{"tokenizer": "word", "encoder_norm_position": "pre", "encoder_activation": "swiglu", "encoder_qk_norm": false, "encoder_conv_stem": true, "decoder_norm": "layernorm", "decoder_parallel_block": false, "final_lr_fraction": 0, "warmup_steps": 2300, "weight_decay": 0.05}
Rows from block 3 of the text decoder of a small image captioner, named by matrix and row number. Rows with one number belong to one neuron. Each number is 128 + 24 x the weight over its row's rms, rounded and kept within 0 to 255. All counts start at 0.
After each neuron's rows are labels from the 100 texts, of 14848, where the neuron reaches its largest size: "fires on" is the input token at the peak. Only what is clearly more common there than usual is listed. The data: photos with spoken descriptions (Open Images, Localized Narratives). In brackets: how many of the 100.
# gate: MLP gate (decoder.blocks.3.mlp.gate.weight, 256x128), inputs 0-127
# fc1: MLP up (decoder.blocks.3.mlp.fc1.weight, 256x128), inputs 0-127
# fc2: MLP down (decoder.blocks.3.mlp.fc2.weight, 128x256, transposed), outputs 0-127

gate.145 [155 108  88 150 134 111 128 121 110 100 127 106 144 152 107 125 167 112 126 123 143 195 102 119 143 120 116  95 131 154 143 154 126 140 123 126 119 142  95 132 127 157 141 122 111 164 142 112 117 158 171 147 123 169  89 114 140 101 168 164 174 159 115 112 154 127 116 145 124 100 127 154 127 164 104 135 137 115 138 102 104 116 132 119  77 114 104 147 145 152 116  94 132 107 136 134 180 159 127 152 161 116 106 111 132 145  81 167 101 108  93 132 117 134 149 174 147 114 132  97 141 141  98 115 153  52 152 145]
fc1.145 [130 138 166 147 111 135  96 104 117 144  92 110 106 111 164 118 107 142 120  95 128  80 121  99 142 163 143 152  87 174 129 106 110 195 123 125 137 107 128 131 136 107 140 104 142 160 125 169 125 146 173 195 120 145 148 135 126  69 180 100 124 106 159 135 103 150 153 114 142  94 167 139 149 122 102 109 142 122 137 142 122 146  81 126 127 129 146 144 102 145 142 156 116 137 120 131 142 121 127 145  95 139 114 137 132 147 135 119 111  80 109 166  92 107 101 153 113 126 116 103 110 139  98 114 103 129 133  74]
fc2.145 [ 87 141 106  83 134 107 120  99 109 109 148 144 142 149 120 112 124 141 162 126 140 150 170 160 110 111 145 121 155  68 135 161 112  99 101 153  91 150 143 125 131 133 143 153  82 128  79 126 103 167 156 121 151 114 124 140  59 143 108 148 143 120  88  97 173  60 148 136 150 146 128 111 107 146  98 137 141 123 111 108 160 114 166 130 122 130  95 149 126 155 115 126 138 102 127 117 138 122 151 100 117  76 116 100 127 138 123 123 157 142 128 172 151 158 141 165 131 126 120 142 119 165 107 133 102 108 109 144]
fires on: "," (40); "foreground" (18); "back" (10)

gate.99 [136 113 117  87 133 105 121 133 139 105  98  71 156 108 104 156 158 106 138 105 148 164 142 106 153 159 153 168 129 136  99  88  94  98 129 130 106 158 119 134 191 133 139 129 130 127 117 118 150 146 123 119 150 106 109 102 112 111 132 137 106 119 105  90  98 147 161 145  88 121 135 116 125 121 146 122 108 163 174 194  66 166 113  92 127 160 119 158 152 141 130 114 127 120 152 150 110 111  96 162 138 135 136 148 109 136 127  99  88 126 151 123 113  87 150 151 149 100 114 116 115  85 125 134 107 162 136 130]
fc1.99 [154 149 120 117 145  84  99 104 116 150 148 119 143 125 106  74 149 141 111 108  89 131 137  89 117 123 128 144 151 111 143 170 132 130 138 131  81 131 122 125 146 117 137 133 158 109 144 141 118 158 159 102 156 138 110 131 122 104  85 119 170 148 146 111 134 185 123  99 124 140 128 115  97 111 124 124 123  56  62 180 136 115 104 171  98 163 103 138 136  93 107 150 154 166 141 114 151 110 155 120 106 144 163 150 129 134 102 115 146 127 117 121 162 127 126 150  89 105 156 122 111 111 137  85 165 128 153 120]
fc2.99 [140 164 135 127 127 129 110  93 106 176 158 166 136 161 131 114 114 102 153 104  95 153 125 152  86 117 122 119 112  88 126 165 148  95 127 147 135 121 119 134  67 138 116 141 110 109 114 142 150 113 122 121 167 118 122 129 100 144 129 136 117  89  81 142 144 150 119 127 128 136 110 145 164 105 141 135 155 191 115 127 125 194 134 111 107 164 154 153 134 173  83 109 116 130 162  90 156 134 104 117  91  93  93 134 157 140 107 171  99 110 137 143 111 135 125 115 119 121 157 150 133 167 153  93 143 148 143 145]
fires on: "the" (38); "is" (19); "on" (9); "and" (8)

gate.170 [158 132 128 132 127 137 147 127 163 166 133  55 112 115 119 114 130 123 136 108 120 143 110 122 141 115 127 125 117 105 102 108 152 191 123 144 148 131 173 124 148 117 123  70 105 162 141 110  91 115 136  99 115  99 137 145 120 115 138 129 139 130 166 147 103 127 165 126 175 117 132  99 187 139 131 127 132 102 157 138  92  89 124  88 125 155 122 177 114 145 142 144 132 106 155 106 123  95 141 133 105 143 107 140 104 122 174 108 154 127  90 129 132 146 144 138 131 151 106  80 157 169  87 138 101 112 148  77]
fc1.170 [133 132 167 150 114 107 117 129 128 123 112 169 111 115 129 147 147 169 127 115 159 125 153 164 155 136 104 164 129  77 142 119 176 162 126 131 134 117 141  84  89 145 131 113 153 157 132 130 111 158 124 138 104  95 108  97 101 179 137 129 151  89 163  78  81  99 126 136 114 100 155 111 114 123 105  94 160 107 142 152  81 150 167 112 113 166 129 151 117  97 115 147 164 123 119 104 116 144 129 112 128 154 115 119 112 134  51  82 134 108 149 110 149 119 113 152 133 137 131 142 142 123 115 161 109 103 134 129]
fc2.170 [ 83 140  94 105 172 122 129 113 120 130 140 122 152 135 127 159 148 102 126 199 110  78  72 142  91 109 136 116 144 153 140 137 129 130 187 119 116  85 145 126 109 146 135 153 140 119 135  98 150 113  91 135 135 119 127 103 138 130 185 116 140 147 125 163 123 109  93 117 132 128 127 144 154 120 133 138 104 133 136 121 120 122 128 137 145  50 133 130 122 142 114 122  89  88 152 126 125 135 145 119  85 129 143 138 154  86 120 137 117 126 151 142  55 175  83 122 123 147 121 116 125 124 148 120 135 146 165 163]
fires on: "there" (46); "picture" (11); "this" (9)

gate.229 [144 131 123 133 139 126  89 115 124 105 141 113 127 149 114 109 144 131 135 135 109 150 136 114 146 135 164 115 138 171 217 140 128  88 127 128 117 107  87 110 100 148  85 109 128 142  99 159 136 119  76 137 115 139 119 174 139 130 101 144 159 128 142 190 108 138  74 159 146 107 146 110 139 118 144 157 140 139  86 127 116 150 119 134 156 149 118  90 155 140 136 128 166 112 163 146 113 127 105 107 140 177 111 115 105  80 166 135 100 121 107 102 117 188 111 161 138 130 116 127 129 147 126 136 125  94 100 114]
fc1.229 [134 127 119 107  94  95 120 100 141 114 156 104 133 104  97 132 149 132 106 139 164 146 140 131 144 145 148 142 150 157 134 170 133 121 123  92 108  90 101 112 113 122 104 150 108 147 135 132 145 116 146 154 102 145 120 139 166 132 128 116 104 131 169 137 105 126 136 188 146  92 115 172 106 171 170 148 122 115  75 115 113 121 104 133  87 172  92 120 146 121 144 134 133 115 135 101 118  77  94 140 124 138 148 123 112 138 140 137 108 127 171  79 110 119 156 160 125 126  77 102 126 138 139 108 130 146 213 117]
fc2.229 [136 177 119  99 146 137 126 204 136 145  78 149  87 143 115 154 101 132 105 113  92 121 156 144 140  98 144 155 177 155 112  86 118 123 109 121 185 142 117 144 148 119 161 117 158 147 133 145 100 125 159 123 123 113 136  74 119 142 140 115 158 120 134 109 114 111 154 103 104 101  89 101 147 114 112 132 141 120 172 148  79 136 142 121 124 117 128 152 161 117 126 103 132 117 124 162 124  78 121 140  96 141 103 135 126 146 113 129 152 157 101 108 153 156 148 147 117 138 132 154 114  98 110 184 125  91 141 111]
fires on: "," (41); "in" (14); "over" (8)

gate.7 [135 139  59 106 134 141  78 120 152 176 104 136 120 166 136 127 115 149 118 113 157 135 104 105 163 109 114 122 111 124 137 133 146 129 154 130  85 133 147  87 104 113 155 110  82  95 124 176 119 138 114 183 150 165 132 171 170 137 146 109 148  86 119 117 121 121 115 114 106 122 134 111 135 111 160 126 174 149 154 134 120 172 115 139 119 144 105 131 170 141 138 142 137 106 187 126 123 120 133 143 112 139 153 143 117 118 130 125 111  87 135 101 159 126 124  89 108 149  81 130 112 145 143  77 143 120 127 170]
fc1.7 [126 116 120 102 114 162 147 137 140 117 129 115 167 120 112 189 129 142 131 137 169 106 186 109 124  97 131 115 128 114 127 132 131 145  83 111 193 100 122 142 125 101  94 111  96  89 180  93 136  88 143 140 131 187 119 164  99 127 131 107 126 125 100 153 139  84 102 147 116 173 137  84 130 126 158 126 139 110 154 149 124 148 124  84 124 140 129 128 136 111 140 159 120 165 116 159 111 141 127 123 120 137 147 114 124  70 147 118 125 131 158 124 145 141 121 135 126 100 153  81 138  96 140 139  68 117 120 129]
fc2.7 [115 104 122 167  97 105 120 152 116 138 116 121 126 104 121 101 128 120 157 112  75 179 110 154  92  99  89 145 123 107 149 146 112 131 169 162 142 148 126 131 123  82 148 161 157 116  94 116 160 118 149 182 149 153 119 102 151  97 106  98 107 161 163 159 167 119 164 129  96 115 144 144 127 139 134 129 123 168 132 128 103 110 150 141  93  90 118 136  84 159 107 129 120 115 157 143 138 133 145 164 125 154 184 142 162 124 121 160 143 144 115 100 119 113 102 116 127 107 152 114  89 110 129  95 169 106 119 115]
fires on: "," (60); "." (19); "and" (15)

gate.117 [108  81 146 135 103 149 105 128 175 116  83 113 134 123 114 103 117 155  83 171 129 142 142  84 173 127  93 142 159 144 106 122 122 108 121 104  86 158 131 136 147 129 128 113 133 143 151 117 163 145 144 128 142  94 172 142 105 128 132  96 141 146 133 153 196 135  86 126 181 125 108 146 145 120  90 123  98  80 129 128 134 101 150 114 101 149 131 121 116 167 149 129  88 144 145 143  93 139 138  99 149 139 116  77 154 104 139 161 109 123 110 106 107 101 134 137  99 140 119  88 153 118 159 116 114 148 125 145]
fc1.117 [ 85 142 138 143 127 159 109 148 112 121 125 139  90 164 126 124 124 118 134 124 188 108  82 148  80  83 149  90 124 181 116 130 100 108 143 130  98 164 123 122 138 138 113  78 163 134 101 123 154 101  81 115 154 115 107 116 111 141 138 107 166 145 162 129 137 137 160 123 133 116 117 181 144 131 131 131 110 141 125  95 168 143 145 141  88 104 127 123 163 118  99 124  96 123  86 167 149 148 120 158 115 135 131 136 136 137 146 144 156 129 131 132 171 134 118 155 132  78 117 111 185 146  79 125 145 121 128 129]
fc2.117 [151 141 100 131 145 122  84 110 152 157 145 141 121 104 113 169 173 115 123 128 118 136 128 119 112 147 112 144 113 186 117 135 111 137 119 121 123 103 136 121  85 128  80 103 147 174 149 154 171 120 129 119 118 128 112  89 127 130 120 156 100 105 109 140 138 126  97 174 175 118  95 143 115  78 127 139 124 105 170 132  93 138 143 118 178  94 141 167 119 137 157 145 108  96 122 136 154 134 117 126 110 124 129  90  83 149  80 172 131 133  92 126 128 104 108  68 105 118 147 113 126 138 130 147 126 155 176 138]
fires on: "and" (39); "with" (23); "some" (15)

gate.59 [117 112 167 142  94 112 123 139  96 169  86 126 138 145 126 163 146 144  89 124 138 142  97 130 177 139 132  80 110 126  99 128 119 132 131 119 113  98 164 124 149 147 132 128 101 101  76 126 120 144  79 124 130 165 106 127 139 128 129 101 103 151 127 127 146 136 135 139 186 121 155 111 107 171 113 122 136 119 119 127 125  98 116 155 157  92 132 109 112 119 122 141 112 144 106 106 132 114 181 116  86 163 119 121 150 113 106 184 120 166 184 110 137 126 156 144 150  99 168 105 127 147 108 128 195 102 135 126]
fc1.59 [100 138 129 138 179 110  83  69 123  65 133 104 109 107 140 136 153 149 144  94 106 110 154 147 135 116 122 121 181 121 105 153  88 130  95  85 119 168 119 105 128 146 113 161 135 153 151 151 134 149 128  69 132 124 137 166 142 115 150 121  78 137 139  85 184 149 161 138  70 141 120 117 168 125 130 135 119 104 127 106 148 148 131 141 126 127 104 121 134 164 120 137 121 137 135 104 118 117 102 115 157 110 131 144 163 125 113 120 172 111 127 127  99 130 121 155 117 102 118 109 112  99 156 118 107 130 161 161]
fc2.59 [145  97 138 131 105 159 126 133 136 160  97 120 146 131 138 100 122 116  90 147 144 156  97 103 120 142 151 144 125 116 181 101 122 118 116  69 133 124  60 114 141 122  76  86 129 115 144 124 140 137 119 152 142 142 117  97 130 153 126 148 157 143 135 149  87 144 133 124 150  96 106 147 120 148 169 126 105 150 146 139  99  63 143  96  99 193 120 144 103 162 160 117 143 118 123 147 128 124 131 125 111 114 167 148 149 140 170 133 128 125 131 112 128 148 123 135 117 133 166 135 138 117  94 124 129 118 116  43]
fires on: "there" (54); "is" (37)

gate.190 [108 157 145 113 138 150 139 121 129 123 141  81 114 130 135 108 140 162 139 103 115 121 117 141  81 130 118 112 140 177 130  97 129 109  97 119 113 152 156 115 141 111 169 129 136 144  87 130 142 129  92 105 114 133  88 151 104 132 132 136 150 122 174 155 181 127  84 110 127 164 135 119 127 146  83 133 110 155  93  93 147 113 126  79 119 151 125 110 158 127 114 102 154 193 115 110 153  89 143 133 106 160 121 125 177 115  99 150 126 124 112 129 133 117 146 131 145 100 142 148 138 112 172 104  76 137 195 116]
fc1.190 [121 160 113 149 104 119 156 182 142 125 126 103 123 103 181 113 156 105 126 119 115 148 106  94 143 139 108 200 128 168 144 127  83 135 164 122 136 121 151 156 118 161 126 113 134 108 100 101 122 131 165 132 105 135 139 112 136 128 141 141 152 161 128 142 162 133 123  97  86 119 141 169 107 183 124 106 141 146 113  96 140  96 151 108 120 139  88 155 144 116  94 154 136 162 112 115 162 104 116 118  88 129  77 127 117 142  87 118 139 112 126 101 107 122 106 123 180 126 148  90 109 119 104 146 115 155 152 159]
fc2.190 [143 131 122 138 140 111 133 127 141 138 125 146 145 137 126  96 132  85 142 158  91 165 113 118 142 128 150 113 135  71 111 116 184 143  83 128  82  98 122 128 149 106 101 108 126 170 121 118 118 120  89 130 146 121  99 140 108  94 159 141 130 154 145  73 113  96 137 117 135 117 110 116 134 152  95 126 110 126 119 139 141  97 145  99 119 155  90 138 159 182 137 136 139 126 168 135 106 182 118 123 130 105 161 109 106 155  74 146 137 122 148 157 125 163 131 133 125  81 140 100 142 108 145 191 172 109 136 112]
fires on: "and" (85)

gate.44 [140 173 120 144 148 112 104 156 134 153 154 102 106 148 136 161 110 151 107 118  81  89  92 152 167 120 144 141 168 137 116 151 125 105  96 127  68 146 118 128 106  91 111 133 170  98 109 158 145 110 142 122 144 124 104 111 146 142 144  94 165 154 144 113 150 133 106 130 133 124 129 181 101 120 147 129 125 148 155 102  94 158 103 174 111  99 153 128 130 101 129 122 151 151 120 116  87 100 152 146 110 129  70 141 178  94 110 120 147 108 124 138 103 114  86 105  79 128 168 120 142 135 113 146 124 131 142 130]
fc1.44 [167  76 139 111 152 145 124 156 146 137 125 159 148 106 162 174 136 143 101 160 145 147 117 112 135 131 127 122 120 155 149 109 133 104 172 145 125 110 121  94  89 108 112 117 104 149  89 121 104  91 142 104  59 138 135 111 114  85 119  95 160 123 103 147 148 131 135 111 128 157  93 150 113 126 157 119 107 147 111 170 134 162 166 102 141 110 132 125 136 111 167 136 159 157 141 124 139 177 147 140 168 166 131 115 110 131 121 120 143 155  97  58 158 147 116 130 161 157 140 146 143 121 154 120 128 130 110  99]
fc2.44 [123  87 124 131 107  97 127  86  95  89 132 120  80 141 113 113 111 123 139 143 126  98 170 104 127  80 133 127 166 164 121 122 132 124 166 158 119 108 124 121 169 101 200 176 153 114 156 134 118  82 164 156 140 106 167 156 117 116 159 123 135 128 134 128 172 154 116 123 117 115 141 163 130 139 121 167  93 126 133 120  95 113 104 146 135 153 120  85 116  78 131  89 161 122 131 150 152 115 130 130 124 103 114 135 123 144 113 164 112 146 156 111 151  97 142 143 101 140 144 149 102 143 172 120 160 138 114 133]
fires on: "," (54); "the" (18); "and" (14)

gate.13 [ 78 121 107 137 117  99 108 117 110 117 133  84 117 129 126 112 143 139 144 113 141 155 151 146 142 158 158 107 101 149 136 132 154 130 116 130 144 123 146  72 126 167 158 143  73 131 111 131 133 141 165 138 162 112 158 118 139 122  94 118 158 112 111 130 171 112 161 112 162  96 138 128 122 159 143 204 129 161 154 132 148 104 132 163 142  89 121 115 107 146  96 148 128  90 125 158  99 121 118 120 123  68 158 165 104 126 118 128 129 119 159 114 140 141 121 136 150 129  80 116  78 112 136 128  91 132  73 116]
fc1.13 [154 145 106 130 105  64  95 140 146 167  87 111 119 130 141 126 145 106 114 175  96  97 127 143 135 138 144 118 123 139 160 140 138 129 116 102 129 144 125 135 180 179 129 111 123 134 160 106 115 141 126 128 123 137 147 139 149 107 107 138 143 133 139 179 118 109 143 103 162  92 155 100 172 159 124 118 137 115 148 126 140 120 158  89 119 148 145 158  95 141 111 132 133 126 176 108 106 112  94 122 118 127 127 117 105 168 171 116 101  88 111 100 134 163 138 156 135 164 116  46 104 128 101 124 112 126 167 159]
fc2.13 [106 165 133 121  86 135 150 137 112 127 141 124  87 124 139 170 141 113 127  76 130 149 160 120 144 114 129 144 150 108  94 107 128 102  97 159 126 114 137 133 135 109  83 124 136 119  97 164 127 117 118 116 146 146 114  84 127 119 142 147 130 136 153 125 160 124 101 170 127 144 138 126 172 140 171 122 106 156 125 155 148 124 139 138  96 145  92  89 143 204 146 173 147 133  95 117  87 115 160  90 161 104 108 168 131 149 135  91 139 114  91 141 124  79 138 126 117 126  92 157 131 142 134 111 172 130  90 116]
fires on: "middle" (25); "center" (24); "front" (21); "side" (16)

gate.93 [161 142 125  80 115 160 159 134 101  96 127 146  86 116 136  78 105  85 117 116 159 133 119 157 160  87 114 170 109 130 128 130 115 115 136 125 159 146  98 111 163 163 107 168 133 134 138 131 139 122 147 106  85  97  75 141 144 132 172 132 189 136 128 114 129 102 109  98 151 163 131 121 119 119 146 153 137 116 104 165 128 106 115 174 154 114 142 116 155 132 142 156 117 116  97  98 117 143  81 112  94  99 164 118 115 156 136 136 133 149 169 143 127 110 130 101 126 123 125 130  90 115 124 100 109 146 163  91]
fc1.93 [124 139 109 115 121  92 124 148 139 128 139 142 102 154 147 120 119 115 112  75 161 100 128  94 113 136 105 101 144 160 103 118 148 144 132 139 162 130 159  85 126 111 108 141 136 133 136 122 127 107 123 101 119 168 166 155 109  98 116 148 151  74 155 151 188 108 172  97 166 153 134  92 145 103  96 180 143 117 129 127 129 102 131 172 152  98 142 104 149 112 142  78 129 160 138 144  76 147 158 138 150 145 138 136 125  96 144 108 113 139 134 113 144 113 162 145 108 100 159  91 156 128 103  96 121 168 123 123]
fc2.93 [112 136 149 131 182 128 121 102 116 139 133 144 107 115 125 150 134 111  85 131 117 162 116 179 140 165  97 139 110 107 152 117 113 111 124  97 157 145 118 117 129 147 145 147 128 155 150 111  97 120 129 133 163 141  97 177 131 133  95  91 156 123 125 130 111  94 126 162 105 166  82 110 109 117  92 132 113 136 131 137 108 118 129  92 141 132 106 138 107 150 138 134 141 122 132 187 144 130 157 143 171 114 181 119 138 158  87 137 129 159 116 145  82 180  81 120 153 116 133 141 170 123 106 156 115  82 152  82]
fires on: "and" (93)

gate.191 [ 97  84 171 128 128 133 142 128 130 148 136 121 145 130 137 162 146 164  92 133 101 134 111 145 139 143  87 130 146 147 140  64 147 112 121 167 151 148 128 163  87 155 116 147 128 137 116  73 123 113 134 134  77 180  83 104  84 152 158 154 103 116 110 150 116 117 114 118 116 128 151  96 141 138  94 159 116 116 127 126 137 143 157  97 187 130 113 130 153 121 126 133 115 159 153 127 144 146 126 152 141 126 108  99 123 127 138 109 142 146 125 166 157 122 115  93 179 171 195 112 157 115 114 139 123 123 132 131]
fc1.191 [133 109 120 111 129 153 101 112 146 102 119 145 142  80 107 124 158 139 100 128  90 129 105 140 106 135 134 150 143 144 176 146 158  98 122 142 140 108 133 147 141 140 149 108 169  92 130 105  93 121 169 130 174 156 110 130 152 148 118 140 111  84 138 136 112 125  86  99  93 131 154 112 111 135 120 101 133 118 182 151 155 114 128 116 135 115 123  99  92 138 173 109  67 139 100  96 154 188 170 107 116 146 165 128  95 145 108 117 121 135 114 118 156 143 126 115  91 174 156 112 139 180 148 126 116 117 126 147]
fc2.191 [130 141 123 124 105 104 111 178 100 109 110 145 109 130 115 121 143 169 139  91  90 131 116 144 167 136 155 146 120 144 123 129 126 113 143 106 115 136 122 137 143  90  99 130 125 112 151  90 184 154  95 162 135  74 131 156  75 127 133 114 162 117  75  81 108 179 154 149 141 112 120 175 155 164 166  97  98 169 107 132 124 108 126 103 153 137 161 133 106 101 125 149 132 139 165 155 142 140 155 141 128 127 134 133 125 101 106  86 158 141 130 114 117 116  88 134 110  87 145 107 130  87 143 141 113 127 121 136]
fires on: "person" (82); "man" (12)

gate.241 [ 83 100 141 132 133 129 135  96 145  89 141  98 128 107  99 153 120 152 165 121 118 144 118 105 114  92  96 119 107 123 164 116 125 142 151 165 116 105 125 116 121 138 166 172 111 125 166 121 118 151 165  70 130 126  97 137 136 111 119 131  90 122 152 157 145 170 135  89 143 121 137 119 188 142 129 132 124 122  83 143 104 150 138 104  91 146 128 110 153 144 156 122 138 117 105 147 166 139 138  76 164 109 132 144 121 124  89 154 141 140 142 147 141 134  65 125  83 151 121 159 128 133 113 145 150 144 107  66]
fc1.241 [156 152 144 124 151 148 122 153 147 114 131 100 150 143 154 180  93  80 103 141 123 124 101 114 136 177 106 120 103 161 131 106 113 134 108 153 151  81 190 111 152 115 167 146 158  67 173 108 125 114 142 148  76 102 122 125 131 119  95 144 124  97 138  73 152 106  98 130 157 135 115 158 152 130 118  86 106 134 158 130  86 156 107 146 124 135 152 121 145 106 133 150 120 122 111 142 130  99 141 153  84 139 133 125 124  96  89 115 158 146 136 121 132 111 121 145 150 140 128 110 156 106 168 102 111 128 109 124]
fc2.241 [139 104 128 112 139 150 151 129 127 138 139 119 153 128 111  95 107 115 139 159 122 169 123  87 110 168 138 125 112 150 165 174 158 124 120 145  68 123  90 159 117 145 117  95 135 178 135 108 140 131 111  85 151 117 141 127 138 113 119 151 108 121 120 122 112 151 143 144 163 123 107 131 162 147 188 144 168 161 103 109  91 145 137  91 129 128  77 155 119 104 130 165 123 131  92 153 136 163 108 122 137 115  85 122 141 127  98 155 116 122 177  96 135 155 103 139 137 152 142  80 129  98 140 162  92 120 153 156]
fires on: "there" (94)

gate.19 [128 114 127 115  97 140  90 142  87 134 111 145 149 123 152 132  94 127 114 158  67 107 132 162 148 132 106 140  80 141 148 110  87 120 126 161 123 102 139 114 132 105 131 119 135 111  86 121 149 124 151 135 123 138 155 166 136 122 132 126 140 130 131 121 118 152 131 140  78 114  72 113 143 159 120 150 126 113  90 125 127 117 132  77 149 163 131 138 139 108 137 136 141 156 109 140 109 130 125 149 156 156 156 153 152 145  72 181 127  98 149 120 124 125  81 117  95 137  94 112 153 170  68 176 160 135 136 166]
fc1.19 [112  98 102 104 179 173 143 131 139 137  82 122 117 120 100 133 141  97 127 108 128 115 143 117 127  79 124 166 123 113 128 130 135 108 147 122 179 107  87 129 152 118 145 144 115 166 115 112 128 126 164  80 135 146 127 104 135 107 132 108  94 139 133 145 127 100 167 119 140 156  93 156 107 118 112 141 143  78 176 150 128 148 106 126  97 108  85 162 128 112 162 174 141  95  82 111 102 120 137 150 149 146 137 166 124 123  91 152  91 117 112 127 108 148 134 115 146  98 121 124 131 179 153 113 165  95 129  93]
fc2.19 [157 133 135 133 160 122 108 134 125  97 109 116 127 142 108 111  86 117 134 137  96 123 136 153 127 149 158 115 100 113 104 123 166 117  97 149 124 139 108 124  72 172 115 155 182 143  98 146  97 143 129 137 104 157 124 141 164 169 106 133 179 115 154 106 139 124 115 108 155  86 135 110 108 134 135 113 103 136 140 119 156 136 112 110 151 132 145  95 144 154 122 138  96 146  92 127  99 118 135 145 107 131 141 153  98 119 168  78 144  83 112 117 121 116 185 155 113 144 128 148 128 101 158 130  69 200 114 124]
fires on: "there" (59); "white" (12)

gate.221 [159 127 144 127  93 128 148 130 143 100 119 107 154 109 102 109 118 132 120 122 123 122  62 160 120 102 100 126 153 117 141 154 153 112  78 128 106 107 100 128 127  91  74 126 140 117  94 140 120 156 109 125 116 165 141 142 145 123 137 120 180 146 102 124 147  97 122  99  83 101 158 172 109 115 137 169 104 160 146 122 135 100 164 112 110  95 163 164  87 161 154 107 150 144 127 154 167 131 131 141 156 139 166 123 159 132 132 124 129 138 119 130 155 134 146 161 105  77 146 106 134 120 149  92 130 120 182 108]
fc1.221 [ 86 110 147 111 113  78 116 118 143  98 138  99 119 175 155 100 154 140 120  91 177 125 136 118 134 137  86 112 142 157 154 157 136 105 151 130 129 108 131 132 117 141 144 116 104 116  92 143 140 134 118 129 128 139 104 148 139 113 167 120 109 122 159 155 114 151 118 103  86 138 138 132 115 135 132 139 150 159 126 156 101 157 103 141 118 163  88 184 103 152 169  87 118 126 113 176  97 133 121 126 175 165 100 133 161 112 141 143 117 134 133  94  95 148 125 109  98 129 111 106 199 132  79 135 161 115 128 116]
fc2.221 [139 106 116 142 140 140 141 100 123 134 120 150 124 130 110 140 115 150  89 120  84  88 142 149 150 112 156 117 210 156 117  96  97  86 123  95 139 134 145 137 127 105  90 137 115 115 137  95 116 114 117  98 163 146 133 129  95  90 147 107 158 131 113 109 131 112 139 155 112  93 161 171  86 123 126 126 139 106 132 146 134 122 139 119 112 132 148 115 140 127 118 126 143 126 116  93 137 152 105 121 145 123 163 105 160 148 158 126 186 115 129 149 189 120  89 187 180 124 174 132  84 113 143 124 111 126 129 161]
fires on: "," (86); "and" (8)

gate.97 [147 134 118 138 129  98 169 138 199 156 122 102 120  99 117 137  94 104  66 126 126 129 116 148 153 141 144  69 133 115 124 153 153 111 123 147 113 108 111 156 156 141 113 152 125 130 160 109 131 153 168 134 147 105 125  81 159 124 166 153 142  96 163 117 165 173 117 167 139 136 158 119 117 152  95 141 109 181 109 151 100 117 142  88 163 152 131 108 134 115 136 103 103 148  96 121 130 168 126 140 143 133 120 107 103 124 117 127 103 138 125 105 118 125 144  62 129 120 140 116  95 153 104 101 122 159 125 110]
fc1.97 [123  84 129 141 105 129 114 164 135 105 158 121 134 146  94 139  96  98 129  99 161 153 182 161 118 132 147 103 124 146 138 130 148 119 120 140 155  96  84 105 136 102 123 143 102 141  90 146 133 108 130 109 118 122 110 168 171 210  87 128 119 112 170  94 115 141 123 109 101 124 133 162 132 136 148 116 128 116  79 140 119 137 126 169 125 102 140 111 125 144 102 111 157 127 164 140 120 139 155 105 138 156 156 100  83 124 118 114 111 124 114  93 151 121 103 117  94 108 125 158 156 145  98 151 152 128 195 128]
fc2.97 [146 110 128 138 166 173 120 158 154 167 109 143 117 100  84 139 169 113 153 172 108 113 126 120 120 112 103 162 131 151 114 100 127 136 116 123 173 128 162 103 161 137 140 158 101 111 148 128  79 129 133  77 132 136 150 109 102 122 143  80 151 127 118 163 145 152 118 115 152 154 174 123 163 128 130 150 117 179 131 125 140 114 121 145  71 140 138  86 162 122 137 109 102 133 160 144 130 125  94 118 146 132 140 105 140  85  92 152  80 129 124 152 130 122 109  96 105 168 144 128  91 120  94 102 112 120 115 117]
fires on: "," (69); "and" (11)

gate.200 [163 105 116 157 119 120 149  92 156 123 144 102 114  85 115  87 175 117 124 171  73 165 113 100 133 136 107 148 157 156 101 186 138 133 128 125 112 151 129 130 120 103 117 136 147 157 156 133 128 125 142 163 104 106 130 147 134 129 101 142 141 131  94 139 152 154 115 124 135 144 110 116 126 146  84 120 118 160 119 168  82 161  99 119 124 126 126 107 117 121 117 114 173  90 127 130 148 107 155 127 105 132 167 187 154 114 168 100 139 162 138 105  92 111 137  98 152  97 108 110 118 184 105 143 115 163 131 130]
fc1.200 [ 99 101 121 147 149 124 139 107 116 109 169 126 163 135 119 100 159 154 116 169 122 108 118 150 110 158 110  94 137 110 142 105 128 114 147 103 128 114 123 122 130 134 123 155  55 100  87  95 157 119  94 126 108 136 179 139 105 109 127 154 127  99 123 169 179 152 121 107 105  70 152 132 123 174 107 108 109 118 106 119  80  99  97 118 124 135 172 138 115  98  90 146 100 142 130 148 116 135 113 145 130 188 115 126 153  92 175 145 113 114 159 121 146 124 109 177 148 133 124 124 138 121 112 141 128 140 143 134]
fc2.200 [139 118 117 113 113 158 127 141 143 143 123 163 128 120 135 135 115 108 107 135 153 153  94 128 148  71 163 138 150 160 173  96 132 109 113 131 143 103 130 133 102 119 132 112 153 138 164 131 121 149 115 111 165  57 120 157 129 119  96 132 116 117 123 130 163 158 106 156 186 150 136 114 130  82 108 128 146  74 100 144 140 133 134 140 140 149  89 120 131 112 141 143 121 104 128 147 156  99 188 140 110 105 125 144 103 172 155 173 150 125  94  72  84 111 136 140 103 122 142 154 149 136 122 141  98  91 111 144]
fires on: "person" (44); "people" (32)